From a checkpoint of a small contrastive image-text model.
Model: 7.83M parameters, encoder activation swiglu, text encoder layers 7.
Data: 45211 training examples, 5.9 epochs.
Rows from block 13 of the image encoder, named by matrix and row number. Rows with one number belong to one neuron. Each number is 128 + 24 x the weight over its row's rms, rounded and kept within 0 to 255. All counts start at 0. Numbers have three digits each. After the name is the row's rms in percent of the matrix's.
# gate: MLP gate (encoder.blocks.13.mlp.gate.weight, 576x192), inputs 96-191
# fc1: MLP up (encoder.blocks.13.mlp.fc1.weight, 576x192), inputs 96-191
# fc2: MLP down (encoder.blocks.13.mlp.fc2.weight, 192x576, transposed), outputs 96-191
gate.370 102:080152102111107158093108104112131132135170138116109149151163106151072109167153116096110128110148114146141112131112132148180159174144167140131159133119125152133140130151120122146136158152088092093147116120127100126062127116135129142111155162134108117138109096126119140133153117148149103159
fc1.370 098:151096165119170169131173100095081162141139115094121142111143128118136118141156180168114133098143132106101131100115096128091163138120089120109125084132138162130085119147087117110106171110141179169119097147117120136144139118112135155137086149143157172125125108103157151145113119145120187136
fc2.370 104:076133162133117126107131144112108113125155078153117119121135127138149098125119140123081144155113145155104127087163101121119097110087114154087122143091140128124160126150124106141121153112131092108127110105099106155128139139165083147157084138116150082092141134106147108077188149148095131122
gate.371 101:150122100120118122152116111112139086166165148162105124130088087133115144097107124126124139099121162163133147121135131101146151145088101134094099152127113156138113087121141124136144108164145108148175132159135134158149085112133073123123135141125112143122088177137127102124124114119161142108
fc1.371 095:122175152125101129169143108123115199158162125132155136124104131111126103128123086166134096105174117105138136115117146122139186153149101089157098091130147115172142143104103131167119102150113153164120105142181103095083123087123157085135163123129125129163114167120093092148124127096129112122
fc2.371 090:136139154123117126114148153149123152102162100117119145166129142108153114075096120129136105129189162139114145156157101115113101119151105160150130171107091120101167106129150112129112105082112173098145110106105100140114101099156115168148151168163124127167127108138150095093101087123152090153
gate.372 100:129152130115107092163138097096137146178136090114151138140128099156095125142116147137128120119096082127091118119115126083113127166102140150118139110084123125168086143149135145137123146124107164106168115118117159161103111129120149109112118137126140150128143130117095149112159150080130099168
fc1.372 094:073191130165115118150130159078121137144190117121117128156097150109119127132082139079132096157143152141119120159154110099142108123095137139136167110140099127119131151088124123148134138167143133129110129137141099133161134127099094142162116127131160122106092110167098152146118169124096131119
fc2.372 094:146136131121146111113125125132115107094150130089148080123122150093129188149145099109086103129209103143079124141147171115090117140122146130129160111168085172162142109141168117151179123145135104091145129137119103151118096089146116135111126091124138117111126099148179126136134106148135151095
gate.373 088:139122146095122149139156144125152108105130139110124144118150097134080140180107105164153148098155138082124121111131151118169126137147137132148168108104111102133122101134108128146111118107102100125104129115175135147112137148105132150114091155093176108134136132145097145143137165113103105177
fc1.373 093:136137142102116107145119137146151150114171164152129120084122117090096117103104155141118117111109135112151126139165131088095062084142149139171107129124116074170094147097105094076112150144120142123126115134143107142143127135127085111098146110116117113124162118148155115148153128143077137143
fc2.373 082:076080095132080164092117171123123080098126126119136122156151116151097141142128115117107131098135120122117114113096135167099147110158119164110153101131131147157128119117126106116100104116098084126145109134134112160105139124176113102116103123124119154117164128166087142172111146135145179116
gate.374 113:148141140146124177095102178147168128132149124131097136159133110125139121146157125138142163117117120144141113115150127125140088169115159092146142115129096153171120110142117129129127117106136141134099125155139121131150141111110105142168151149098127116151161117094142116118140158118189107121
fc1.374 100:140111172117132120142147121102100104188114137120099134133129108097128151144099134096094158135138126107137095136150178142107136153134115157157134151140131155164111129114139157100151083149126106128128152122145124152105109118102145112185108133129138097157118177159126096121149105177170093102
fc2.374 105:123124098154155084142095110116174155129140140114109122129137149121141121135155115122151137139120126143093142131126093115174116136095128084097091150164120094142155130144166125131154148159128175116144178131109142136124120121118074140128152155135142128137135164137112110177126151162132129156
gate.375 107:142116103129118169138115101090148116111133153182100126124146139114123138140125161127109128113107113139092170141156178180151159151141103117146087105147117109132145145121122114080100095119136140162113097131128158131132113119134134142094139109105100079103145162154106134095128079160113141148
fc1.375 099:092118127142120113130152143144143122159121139154125076126173150109136143109167164144125156105119106122135170134106176116133138148134150088159151159146104087121084135143131100166105107104108120108106127108161176133095137153129138125163129100141099091112142135146094155120146131151160087152
fc2.375 108:092116132111104154101137145147113116140111085116191104161100156096100123087101119121108130115137122144103078126080110107134141150122126118130117133135132128111174079146140122090122129123092136102116106143148098154147116148143107106124096152135143107091128163101092079099144120117186137123
gate.376 095:148170091119136115086110133124107114134128164115130130123168121140132100144147139123164105141144133131157147097109149151146112146143089116113132149135168080172104085111134149126139143113137120102160139078128123141122138081085125132103083148122100147136135150157109130140128140090148131130
fc1.376 096:121132139097105096094140095098133150085136113127123135061136079104160139159135113156126132095120119103110089118112128151114119101107109133109101141143141126141153133104138125115144098092131074109112195161101137157075169117158154138171157116113119164146112151104119122139119146114149118118
fc2.376 090:135119133129101105132084140174103096124115108144127125137153181115121096124136091176134145145099108100097143145089120130166153137159137109125104110123137086113151127097126180124159097155155140133136125135116174144121175109151135159153132137110137115148139095143109131143077096144096148118
gate.377 085:109099110137133134134121129085117151144125091133137146098097142103138198134177094134098157129140091126159170135160141137132149144110118111143137170133122098086198070122115109168155096141096140138135134159155136097097134160096131154149152103090101131135116103082093152109133163104163134129
fc1.377 084:154108152133141115068114099158162109115139096116127162094161107104102101159144156116116143124155159091124147105130107160172111146174147139113107120154141136154091161128130152175132132104093123125166131107113109117145124153121100138117110101159124137180096119105159085171110152104096102153
fc2.377 080:162093119107159111154128106127121127184110119124102123126123100087095128122144122075109106116107120161138122161108163136133152137157117148128077155144122091103134144080115128161122077143171134120102098087147097115102154151123134148188148150109138089104138109081135140122124121125172134104
gate.378 104:151146139129101120115128129107138150089117188100117133134125141148078129161078111133100124149162152164126100127115089120113163127134085114161149093159165113130118114135091124146100146134127101119122123159104119124141159103165155103169100170126106164095125102128163128079152108125119116104
fc1.378 107:141136155134127129155163066151151124140139080138171082121124146082153124128163144107135139093070146131108149107151146095130118152144143136098069116121117102135115145095143094130125174063142155107129114146122149134139108110156172112082139097155106108170137118109105133122096157128109128164
fc2.378 113:137114141095115127122127119137130094087118174188075100106144136144151083143177180093147124147113120122123134121097085139128141097135119082127135109134158162149134128138134161149121119169139093110124111127125119126130115087116140130128127175118111120126114108118134162129170102130071125131
gate.379 084:089101125137118121115127109128141113092123121140118087138162088115126139129112147101108144096131133152118113128139094149135107103120098090136078122150108088160145121104122107124115135129134153149170158138103150141133131142095146133066143127150160159145155182163108116155129109112123145111
fc1.379 086:104133155159127138135138144100094095119101116150181105153110130131091145142140149115128137139092121121150134114103110150114150096128123147130128099152156159080116123166108155109185140155122124103136117151122115134139135113113163120128154116106129131144124066137159124140127110143176136137
fc2.379 089:092104175124138110148103092148091133122148095150137089147126125092095137116119126145118108095145102171128131127114162128124101142161151118117087074141132128102173102100121126120140105121135133108101111142107132142159141117116126182104147171160154159151131113098108119107150148168150145120
gate.380 099:133160116112155081085108155135119152167164173097115103173143147126178122131124161150143098130114101154155137117170128146184125117104112126135174093106132152116075175124108134139093118117127133141158148157127133074152116145156131174136107149099150105101129141116145130123149126107146112140
fc1.380 092:147129167081106131128107147128079097105148100164122125155174156139110132120155107078121167118106134091098149161130160123138178085100120152133154101154132095126126083087101150117147154111134155123108108110146105147137181128128101145097148163177138131133111116126159106157129110167098130124
fc2.380 097:124113117115131135109152154142129119127117159143158123131155147169136139172135096161133131077155130132091128184123167132138119177148124117142129125127124124158137119137172130170087125095143150165114140145096099128135120148098145108111084136118122140137150140125167139100071082081143104146
gate.381 102:116099132125128124154113102116110163123143150144137089107095143156120131087106103150166123123129108125104154124141092148154114141124154066158091134126109140112136136160107112131126102141147120079165113111148165149107135146094119145163098142131103151108114110138157103096123139114151141136
fc1.381 091:116089169112128112160108099147170088116103149148123110138121159140120105136108136117188140128154136155135109118146140079164131117098157079151172171092159123137129115190135151090138104097101162145096115160110096154169122134148104132160091136108139160153089151138127128112135105102113104105
fc2.381 094:130122144121119130105114173101133113156110073153118146143140123140153141132091158136093162142124131091148128143119113128094138141115124155173109134157162117141175184088096159107133123135131146153164164081122167107088160162114157133130184109126117172155160116119134162148107126142146153130
gate.382 099:154124117071119149102132107110114144109119165165134129153117156098108159120098129128131151128117136094105155173173098103125140084153147099150119145122168157140077092108121154141106126116150119132166114138106133158114111130082142147182114119140119152138125134109121155104111119104150161142
fc1.382 106:145142126122133176114127118131148105120107154124120093136131136146155154117125140092099170142091130095153095150112174153136150104105127161147100092173162113122086140139111120165144052111155134165147110164125138127105108139159171152175097151112099151099144135167129120142129076090070160137
fc2.382 106:123160143162101095163097115143126131122142127144108159157134146131124073106130111125109138115107128122167094170159111151092125123105146102172121137106138172113178107138117110129085153170151160094127154147153125145123129087105114088147130121131179073101119141124121144110135132171150112124
gate.383 091:116099147117111161124123094107091149123141119109122137155134114134158156184113095128134115177137171117143095100146113137140100127088125116147148134146140130132149165118103111136144146168136090132124146150143144131137147133133184111169111163156146104106132129131117100123093077138106106127
fc1.383 092:129154118099162111116158143120073109124137147114112138117118147137125144120109145138183124127110130096121112090109154076129157117146156115178115134128128079145115125120114136134088129132112153174125118087126105129141121111127123129120122118121126094139164095121105122088152140114142101135
fc2.383 093:114155146165114162126161130171096130142082104138151111113115133115140081156147126140134117116112152131124112104103168151139132165160155142128134170157143076128098117096091105162124135174100119148135131119121125127087118088102109140106102110114086156110143112105156167136099080121128120129
gate.384 100:122144154127078155112133155125133120134119069139114164141110162117098148124141120109196149113120127132152170120175162085139115119115141149139172176140129149144155127105115113130157073143112119131109162133109106106093173119116128140129113122138092153168172129131159129114090130115144164161
fc1.384 094:172134085068132172115144085146121154154126108115141151114095120124154143116150143131106130109114158114114142120121091137136111124151121124165131147127164134146110122138144115168144106134140147088111077121143169104136174140150144091159116162101102155158099166158140093156123090185134103102
fc2.384 101:166092118150116108118136111113157113127101121134109122161134062126121084165143124167121155106127076166162149114089130145110137145128086112135140107085088131096102125093107145163093139154151162147099146148132150139104147157109109118145137110167124174132112148114084124084145088107138140114
gate.385 088:136087098156132132113127118109099120158115118129089113148121117088107093090136145133132142142081156144120171118122131137126133094074079098150115142126170088155087121121114128110104147132113105108148126100134147126132106127104169142127097143172114117109092141145157139157076114164126178132
fc1.385 089:169148129106127159101125112151141167080170163162134107128139101161130143160169151125155151131155127117105104136110146124107145130171140111122128110113137147115117118112145145106146137131123119164125143161172134111140119128157116150143093111133165140118115100134096121119170186116132099123
fc2.385 094:150111106162132121138114122140131135131139103107084145112158112141104125134178143154112091172145136125119179114089121155114159161136150097126091132099162136093081132135124098099140150102163133142150124098131124137125111125143116112121131117150145128136164101091116078156102121157181156155
gate.386 086:153133146128132100170142149110091133127103098135131134145136131152119144167099140143139099095134120148141110112183117140089135110113094128135103111088111100149176148138101128169078159157135143132119158130102099146102104113096123169091135140144074120165140138139154134157152102129163113116
fc1.386 085:109106165141173115145099130133145121156127097143125085120152132149102107088166128147118077083129091162090119081122108133149123130103125128160098124127115094117114118096161152114131119141120137145157177118110103136164094156101132091101161148152134165130132131142116093124147122151181130155
fc2.386 088:107104162135118131127110101139132113086159127121104122096158102140100134138143086117123113161135171128157133152078114134137142117103101109130166116166136145121126160153147113124085126151099158112152142118122153104084157103114077124155101108111077143158104123143155150099184168118160146109
gate.387 103:105105161093157119077153118096165124141162137130135115159138106094146111155060135160121118091117100147150140126153137123099132121139120143132141117131112151123110144135129118127097152088154148118124128084190143147112113113150136118113085159173102153125077101140077131128112097127155123092
fc1.387 114:133170094097126177119123153124143153146080110112082116116144126116157101133136147146137130133124096153129118133150142154115149149117098117102117081167130106149136167062121119132098143137140128152126136113136091135109117152151102139140144080122106144135128142144168116150120131127164108165
fc2.387 105:144087133100110131153151128126130097121167146106118161124132118132128098130124171108064126120128088131129125144116143121146119160164142100132122151127144089095155176101123103106093126117125109108102124124136119109102121092123151126149113156127144136114140127097122097081091119070189137117
gate.388 102:143107126156121126117143095153175081139142117136125100113132140137131118148124129155165150148172154137128172141105158101125100107082129089107128108123074116094176123091117133146082159128067157119128142108132131073150172126109113122115129097081089125130121084134103151123107102110095117086
fc1.388 099:096126109141158148126137093154163105135137132083143140132113148154165144132118087166100134126144148146148137137131143119137131077121093101168095090090114154080152098131111110141096136122087169145121120139125107101137138111109145161120126114154179102105136089133113125114084111102161122101
fc2.388 111:128115145135141101177091136143118149104152151129138126108160148147136157106130112130097128077129117058112146105141125140144114109158137161115132069162147101190119142133087108130131108116156131128139148140119119151147108100146127099119121114127179131163134172078134078128150143163103132129
gate.389 115:111154121097118143117115134128157096179149158131124148133141144091137139184071139113138128142127110140099105069144159136133174109108128178138121095089105197110145101119112154118145159148111129128148181163087109168119118135101150078133125126162135111097112073149132163134111186125123104113
fc1.389 114:107130079093130117153163123134108115198120143106151131124115130099156159163112133116167140108146101163104128085115111150125132155135117185152086143088135126093153097126091146075144151122104132111136116111121137124118109150110124138127074098112169108149120109130156165111170142125131151141
fc2.389 127:109119124098148128143123119144144122139128122091147091140130124137078133129160134111169099159094119183141164145083114143118096123120129124163155137128092146137132088150149105127152159143157119061132088085122112131143115095138161170159156110145100101116089103139108128135106162139136144104
gate.390 109:153136162123103182091155144143143133104196134114146090153108099141123172131128143181134135139122171155145108131086142124102135159148147143121121130131147163136161161135132121138146155151177149137161139098140121135126097153085148172119077110111134158149144101130117109144091085141140091118
fc1.390 109:150115129109108126123148110146116137155110143137183109117113090127168176143159119150161149141120147155086129095154128108129119158166152147120130124148116151171125128141154159116141156124121134081138137134139137170127076116089157093102103104104100152148130119170124133121085123138136126116
fc2.390 100:146148136128109118090124089108125114137152094152115137125114137113153091145147121112057104106087118131107148150095112166109125127113122102145118109177088106123141125144120129165121140105134099145132114119078160162098163125131148122141092155122131144106093129100123139128105142138142148153
gate.391 102:154111084161138132089099155113127110100146135147097127131155109135133130132111131095132108127144162173134111126108151113185155137170093114140120182139153099103135130152140137097150146140146162161145120132154122164153126124146134098127086128127136178149093094166128146132131149137176102130
fc1.391 095:160177163159153104131106142108096119124148139117094120156078117100144129145136150102118136169150122153123028127096145075133118130139129111098172105163174111164089098147142153136108147142156048131106140137146101096166120132139179113162141105130145120158150103132130121176122166156140118081
fc2.391 100:085119088169127128130118110134115139145089121146137125141115141134132106089136105138156141122124112086153134123148102139157175132115145133100109137111147130142116117140147086117119135174096153171165129119124135140110136145089135136124103112135131118130150150130094096138129096069171161124
gate.392 092:135128151124103152098132121162124107129148151177163151117125163110143108103170145113103177105116143125105155176119152110166113122119116170141098154120112164163115141127083128098145154105106130142095135140135142165107131101100132111174137146085122177130118131122162146143131112088150121107
fc1.392 095:106110153126144111093159130130142155076166154162130115110171158116102121083140171144107088147142114121113108181130138139135092128143107152121119136100149116170123156130120165138110098122104110155150131124135175161155134102149104146096161136088126143093158104123151103152088121109110094140
fc2.392 094:142162137091112100095111166160111130173127118109148115140140068122152092141127130112133082123107119120109157157109105124114142180111154156139136134107116115175171172142119167099097110110125112137143123118131088096138109096139117145115129119133109097097134155087097095150157153124162104129
gate.393 101:107093149151166146126130132134144117149148103094136096139128134154116129121161145100165123131134171089107195136135121135107126114142119182129160136115121109100150088145161108109107090126127115139144114117082130153121099150106091106114151127118161123110116132125110116105132150148148124127
fc1.393 107:121137130102126094150074131121133088081110109142116155079126126115149128127121160156160121131164155149144083132159134076128110112169161090121100153158084144132133118111115092161145127119126149101104122125112087114146144120128117137117162132119112096125140129149163108125154115134098144132
fc2.393 105:174139089116109154142103127157144124129181154087128086137106163173149150150143121106133088161141099152167147133140080102181121137112135195141128131150144163126113158147096136153152135125095120106131098086108126136156124126147117153143108143121123144108133129135148122135148153133089126143
gate.394 104:139099146105120108130130124118149123121100134114170127166134140133104133141120148113136120164137159154098157102135126134103118120115124129103178150161122081104179129131125131154130084144137101126155082138087142201130121107140125099085103153127105124177098137175154149143116158141085169130
fc1.394 096:157114140115147145117108127168134119113118147099114142102154120126161111135147110129128122162151126152160125116156107112102116102113165173142090145110136104118132154150099139154156078125133107118093133119134102180153178125087156144149137140101102121128117114140142089114163119144155114090
fc2.394 106:133121160160125135099126129129135126102134094131085145115169154163157099104161132197096106108154099164139134120144156139099098106104134141131110119131131168128150101111129119170130166109117132106132150106101155102138137125115135106153125119136138144141121118102133106117125106154142121071
gate.395 104:169108131152155099129053075125114098166146161109081099077144117080178139122132152126149129152122080074147112145128142088090136105156158102112133111117126125107109156097149163137147161125087118096138132135133116108095097117153149133136131133125086099094108151111129100147138167115135089153
fc1.395 103:098126116145169139079126143096107125132126153120141135085113109145149114143121170111145143074124129163166145131105115141139099120139087120123133165116139139168135134116162104102121088093139148109130144100140162122120102134121133098117086099120103152149168109160117119109145127148139102069
fc2.395 087:074097179087130142154098123165152118106156080124152123143117165122069129113109104122109126150120167080125120163170142109138169123105102150096108096098140144121142139133124135109122129115112144154086100169160122143149154138123138152095146136159119116133155089146098147135131117113105168099
gate.396 091:103105089095148163119125180101107114166172129125105152130114118108091111143137115150131094093090149145160144127129107155118175148095119106159154112098102115122156122098154113140114125132171129185121184095132116124147122142143119155158141070155163137110127141115135097104136129149148144166
fc1.396 093:160126134084100124080131094110096122116098144146098149130108144101125149101125152128126152101163163149099122165117138140098080114129148143070143147100137114112149083135136120151157125133138107090091128151145171091118102101150122093132138146092163141158104128104091116132103145103111112104
fc2.396 084:109128145151173127159150104136138129130133144131096112141113125090148136102182133114176134107153108122176131099122140133119112106147085109148167134143125146104137151128123123106112108131176153153128169103083134090156113159161154091141122149136163166159149132119108134120105117136129141128
gate.397 100:149103107136138106148142136134110157142170137123136145143120119124142038127109107133139133132127126111150107159115122134145110141129151174100211106123135169150128092129150111150110160121138122120118096070134137132181158174147145134156132122099111100136099120123134183134114124092165117179
fc1.397 114:089149113090136187130162123120132085128104090130102117147075123163098139143135143119135145088119131112103150136165131088149109098188178086140101113144114103132168087120131099108131131118109141154128131133140109104126108092114167165104126130106127149119155132112095130142133128134137134101
fc2.397 113:163130149112144114182148119131161160150152145130127094135142102120141119119092133130138122172145151122105123131094153149128127162082131128129158129171145153099138133137156144180107126114104158141176138105161112109098103097133163141161124109090129124109157091144131147183116106147076105148
gate.398 097:128093108138170098138160180112144094094162136130123123121078151089102151140136147092103135074102130093165127104112118091128134110151129097106149160156137126108104119114149075185127141113129092142136136140115097118150154148140122143125140119110173127128146115144104111097105092166148130117
fc1.398 099:145134141155108095125127128168164123176145144111097116079149130129129101115096121144157142158154141100107110131179119144114119077165115127127133147129110124140093146132149138120114110116127112118168102093096143155136122104157074141130172120115132124141134140098119155183123120117100110127
fc2.398 107:124107177113210126127106156106123105114086144115132132177110147096110128127158134135096124139123139131174088095119157104126109119101117108139116148186179158127109134112154099144129145150121154106140157133113102137141156141175111174143085133107146138110172100172136126141101114160143145137
gate.399 108:119146109094156121142155104086143085143108162148096128098100133131137119127117148168127147156126108145094135097153128165094165132120131116177141119179113134128142114133124157100111154133123110154137169181072111111090134132130164134125134136128155122140146138059129140123124115087122096102
fc1.399 099:167118100083137160141099086109088131113147132147120126084155134151111109156120116155114157139164108150099094159144134105100153115114132122173156121161127129138133151147110138139119125133112138130105122144120112103112141154090164147152099153091128152142145149106126137129097136159125150067
fc2.399 103:128111133148108148158122177111151130119133160152157137102136092119130115129122113132115160083087143159193155135125139149119129132135100148137129136127146116103107104165107096120143171120143119159122137139118131065178117123158097079138084123126124129080129130128146115154126122117133107123
gate.400 113:131159136125129080133106133130147118167111110106140112127107081126175164130159116090150141115137100125094170088098139140140156123149151102151140122115144061085095106102131110144135114147114123097158096121093099130170121149132123116197102149110132155103131122140164123134108134109079121115
fc1.400 112:123151160124124127161081130126184137141095128113102162137158116074120127150151161093104099152143151119131176123122119121158130089165149161102144129117103108114128057142135125105099107208134162120137131120123096108129138118139114148153119151125112118134129082145144129115105129145124101129
fc2.400 118:145109108184122087110154124130104137128160149153111139098116075155133094134135133109135181126099091120130129142145087124117092135101121090145138116089170134146129151098099136176131121114154117123139185112130103138110105143133135104133120134153170107104146148143125108144142152126096123150
gate.401 096:115142124131122142121171152144123069101140160134146116093098128105143165148145132115160102126152083169153160084113132122164172114110150122101145134165162116116107118136142115148132151129150129104127102134094133107140128157173162106110087148176135123115167178139124134113094144110146142123
fc1.401 090:117080181137136122152132155106114130165115141120139155147159131140153161111119103128089144146128114103132127111139085143135095117070108112156147162178124138123111153127083127149122093155144072109148145095114172088126102171094124155136098125145123059145120098164128125163126125142134107076
fc2.401 093:120110103176064139094173175147131162080106185130110170151127102130127118092109155134075179114117130143120158137135129151126077147137133137136151091156105142113121130127108154130106125093143132147098126145112174158179148148098097116134154111125167103142161114121129142104118124146110136093
gate.402 101:097086141131153119132129127121112123157134151117115172142128079126105095168166124079097121166104123155120087103129181128113145149125107147147131096122171153130094080129151134125165116135108118111149137099089137116102147085119154144107128123161155121105149150140118104177166085114085129129
fc1.402 096:102152148138121196081128090123141119082135098151131134169139147151096172146126130163122161106165120136157135132124141113108132146126116141122104102154098140148128150121121149159124136114122080130151109131127171111158117163110107148145129168132151137132110129059132145092111099107138134134
fc2.402 107:111133171151141098085087150141117147126140166128122125127159142139167106161160103129126146111109114100133144120129126072123123159070187158098094117121211181159151145142126115144150089129124146098145099152152132145141129119118148143094115109147156181126153059100099098131134116188156141124
gate.403 104:158171140127112137137085158128155141166127105160125139107130156084150095131185155094146107141128186093101111158121147130115083114111125118148072135147115097102167140113138148104141097146134113118148102169164141071126077145098131136129124107120143129129137136112157087146140103100157104089
fc1.403 102:129105139125111114137160110114103149093100099099134148129143143100139139132092170137153113144154104179110142141129127118100147178118141105134126164104158145088090108118163141130114114081153132119133090167117147140097158107101153087145104168157092101130125122138116159115114104123148142123
fc2.403 093:108128105080145141150113137127172126166103130137122119115118131130132086127135123108152141119125121143124143152101144163121133127120182133154080157153104129161140110098150096144105123150115117124131123183162116148082147095085146140090089120150111134083140139134101102086138113146098140145
gate.404 093:151158146160132131146156080145123149117178159096115121129105154134180129122123126085112090118105153123102124100146120151120088095156139139114120139171134139079088126118141147141154101160115146125134142151156120100113099111146141160104134110116110111089152126086178177114141127166160166089
fc1.404 102:119105128133129114116159093121141109080164148114130140136154116142172157088145135129100159147166177158117089079129100082115159123146175138116108138126105149119108151122112109111128093123161146155114110143125159151114176148147102109093096102156103148127140138131141162097119134096111132106
fc2.404 089:162131117114140058138116147126142107158138139084127127148163165159136095095092104122097159143122110134133100101163143158153136109106114121131127150119165139133139106085114111130105171150117115119139125117118106168125159133162118129085161086152107123094133085139117106156118152178091112115
gate.405 090:110131081156099100115106123106090124149157105096104143105147169162135145149137175092111112104144090144145111102144110123123142129140102062150121132125158106104133180100129106165165115163173120114125140111119143127133099107174132154155120093123124122098127127144108115148163125121139104113
fc1.405 095:132156141144168177144100142087166137086102102113126122121164097169119077122061133107130097153139112117078145100105129151090107131091142122091133112137134132148105118107135153151135109110109141144127088110132119176152118127150145098113100086170173153104125163115096099142138137072132114137
fc2.405 097:139091154086093146146106112088113074136183124113172146130126139130158098137140145121144163135163146038127145129162149133111128108146136149099146144111149168123132093165150124140135110141129138135138124111088163141144116151126153112109083130136135104151159116180170126105103145094149126120
gate.406 095:112129127108162143155121096154125158167143141108100162119175177145141113159134117117104149155162112097152105102103102095124155163139131129114157142107113092101158141181121124137126119127140126142112175088152094161156140165153100165125137160138116080075165089145154118121134117091114104105
fc1.406 100:129112109150123131101168118145145147109127153123096129115106096155083113154140098164122097145164154122100137163080129132124143144121129131075097098085065147117107155164152092123109091084162135113144113107125156145125121084093127157095115110079106137115159092140172119098103122118152136138
fc2.406 088:112169171139103118161082087136094135110128115125123101161128132120112158136154134125137129097163123129135131111128143101143128085107152129154122158144171136103114133113173120146163129183104122117108112150135114137095104115140165155181109096130108146092153141110124124139099116138128143136
gate.407 103:129135119121132114121130100121130145070154125092123103130119106111172150076133125110121167124133170129102105105120128128143098078169135111128099127154083149124162158144163124137125115095146116104110136112134163112116111166138162120116104117119152078156158106127118138101152167134130105157
fc1.407 102:117133146138169135156121105129112109120115142126138123139145161108142128108138140114158109136089128169113126140139110137134124064124122094100146153143067112134158155112160111107126092108078091112156144103089153118133110140123153130141144147115140093133119101152130163137182145103098151131
fc2.407 094:124167093133150157140153138138152128134118095121139120120121125143089152123114140142137160098132162132118150126112095131182121111145131086164162105153119140109112116160109142114130135116093156133141121151139169169195096116111127148168168059067121117099150123141132154116176104146088134118
gate.408 107:154132121136127124111153162152165102096151111123152109090095133140118153112140119118099119138130117091112174132161106118139086105132140112123142116137149090156133159133168159151135120144122122133107145114138104144116105144128102122121117112093062147149133080134160149125099150127143145095
fc1.408 100:144136129136121134121138117086138179175103157138148121143092154136110109190126164135144116131154147139122118128130159131157123158168113142126132158087114159093150101161146130128138116146127116118108156111089095162135108139097164121175113109132153086105104137128096110179141095149142131163
fc2.408 095:137101153117095089123090161087102144099101136164106080156110144139163101132133111119075130086135098099107120141148122131110130161141113129138141169102163118125162119140130125159110118156097140154153127143128111170136153140102123175075126130176109142125115158086120165109111108148084151119
gate.409 096:139153149178139157155103112118132141096099149137125107092139098129107141063123125140120153094131167174138168104114163117077110102140140085117094108110122135117115163163112137132144148150118122153074158109143119172094098108113121113148144161069147094086113176098163104135114130127137091122
fc1.409 101:138111165140102130141151152117141168134141105117094135179132130117153136147073117186097137147161086107111152123130118167140161142093100144134103121135178134141116138089105163158148141116127120105125096150133132108140154092131149111103117109162125103119089137148160186137129114168164144150
fc2.409 104:116172157132121107096167098091113121145105095105105113117128082125156142123133162141082145140094126131151122171117132137164115121131137117151171123140100103116146144094129147110154129139143103164163116160125128112134120147137117134151141133144150107124141126145102125140157138165176105122
gate.410 098:105125153126153146132150123148132167144193138150128144138102167063118129167097123101129157100100089148095110133127102130144125184104105098145148129140112160135115118151123137107143115106160065124145177130131160130105138129119154092106140116128106146136171141139137126115149113146077142144
fc1.410 101:103129132129135116096121087127117135086135133118153149084139081101088133134110157121111155102110119116094098131102103126135143146136107133142167122160154125122162137082145141086149161131136114104156152133176125085118139144160130098138134118139131125148106120154128134132126101150084179095
fc2.410 099:151115115151138137132098125129166110127118087126118130145129124171145089120151154089131134128087104144117136163123108080136142098124143112103158146142101179115121136148091113086146104129125150069140108079105136097116171150098144135110155136147116088180119103108146111150081108158108140131
gate.411 099:131098133111107106131135103113086116095103097150143174143134149154122115126174168094132125157177141162097119159156164089154117127170130143162152165141114102112141102135155145114100074156150128134148122149138103088090132114102137121109167104123135126153162151168146109173089121153122116144
fc1.411 097:114135128116112139137123132149113168122149137122157145145076094158119106144179092097139140178159137150129116172126183108180152122143198092139155145136100128132101147140149096117146106147130143109106135123127123111132146164089122175113157127094083109090119125167130121154093137105108106154
fc2.411 098:115126129128141111150140099150096126128123136126120159118102122155107144112115158118109135065154115142154155107123132171155146142109118070089124085103108136087105159118115125141157160102158160084164107134104160124104078124151109163107096102094136121127149125134170114094125082155179104095
gate.412 095:154131113167170110097152119125104165150099103135109132107121140137077179158133132100104131107179079125074158132133088116146107129127106105161162150104110118118091095109117081106140077099155108133133122133094169132152061144133138145137153125103125101147133104085125123163116143137136088145
fc1.412 092:108124095093128145075144176149103119157148066092134149124114133095129118139149152117112128153149121171135130118115144128136092118150150171123083129159146138128136096123136086100119090142115157181114139097095136138148088147158161160100109141153151125121154101122144139176110130176129112146
fc2.412 088:134147092105136149107101120112123086136089146101106126131127152127145105152108130131152125155142161134124181112137157087134154115142107093163097126192166111110149153141114137118139133155113156131103123121192169124130136119111115132130161121121108159128082159135158157111185139134120107130
gate.413 096:130151112165134154149099162109112150129134143131104106139164101173109086131137173119139191117143140161107113104165140095138121151129082132115105155151166154117112144135135144120136068145139119134156113102134099114115100125100099122115137124109120151118135118159151112148147164089120131132
fc1.413 099:157138153133122134121135130096174143157137142148115112130148115155143126073161141110112152146103131102118154077138077174092126113109201161157115150125128085133101119130136165130154110177174160142134148172144145124131150143134136151145111160142134140147119131131148124130089132115132123114
fc2.413 087:095132114158135108146157116132104099116151123156135105142186069121114161177101103127148144095113132101184101153093154096148135158104133087146137127090156132128110123149153127154101111106104178116109139111112131098133148110138118134083146156156098110107152098150107139124150103142135115100
gate.414 094:110097132136102131129154130123147159116136125113129131089103127141117111113124157142123126107134152135123172118117079158124151121144155097114133115130150128117177103125151125114132157142111144122081145118125096162098165147164154138139141119149120126174102117153127141148156155115149115087
fc1.414 095:129176157169148122129153111162137106111139087117124121133155109094131138157118122080141105140154127144094078160130156112098129091177101126098113128135099116129108115139130177095146113158100140135140120145173123088129088118115115135111087096109180143085141110148119123150155126125148159153
fc2.414 092:129128126145123156117144169115162106182114064125130075115091127160137131091114093121179108160095107130167158098099152122090136110112125142144121137154133123168115152152131120116119121131165122110147156116086116139127095157104087159133140140126123145173133115120134162119121166157127104128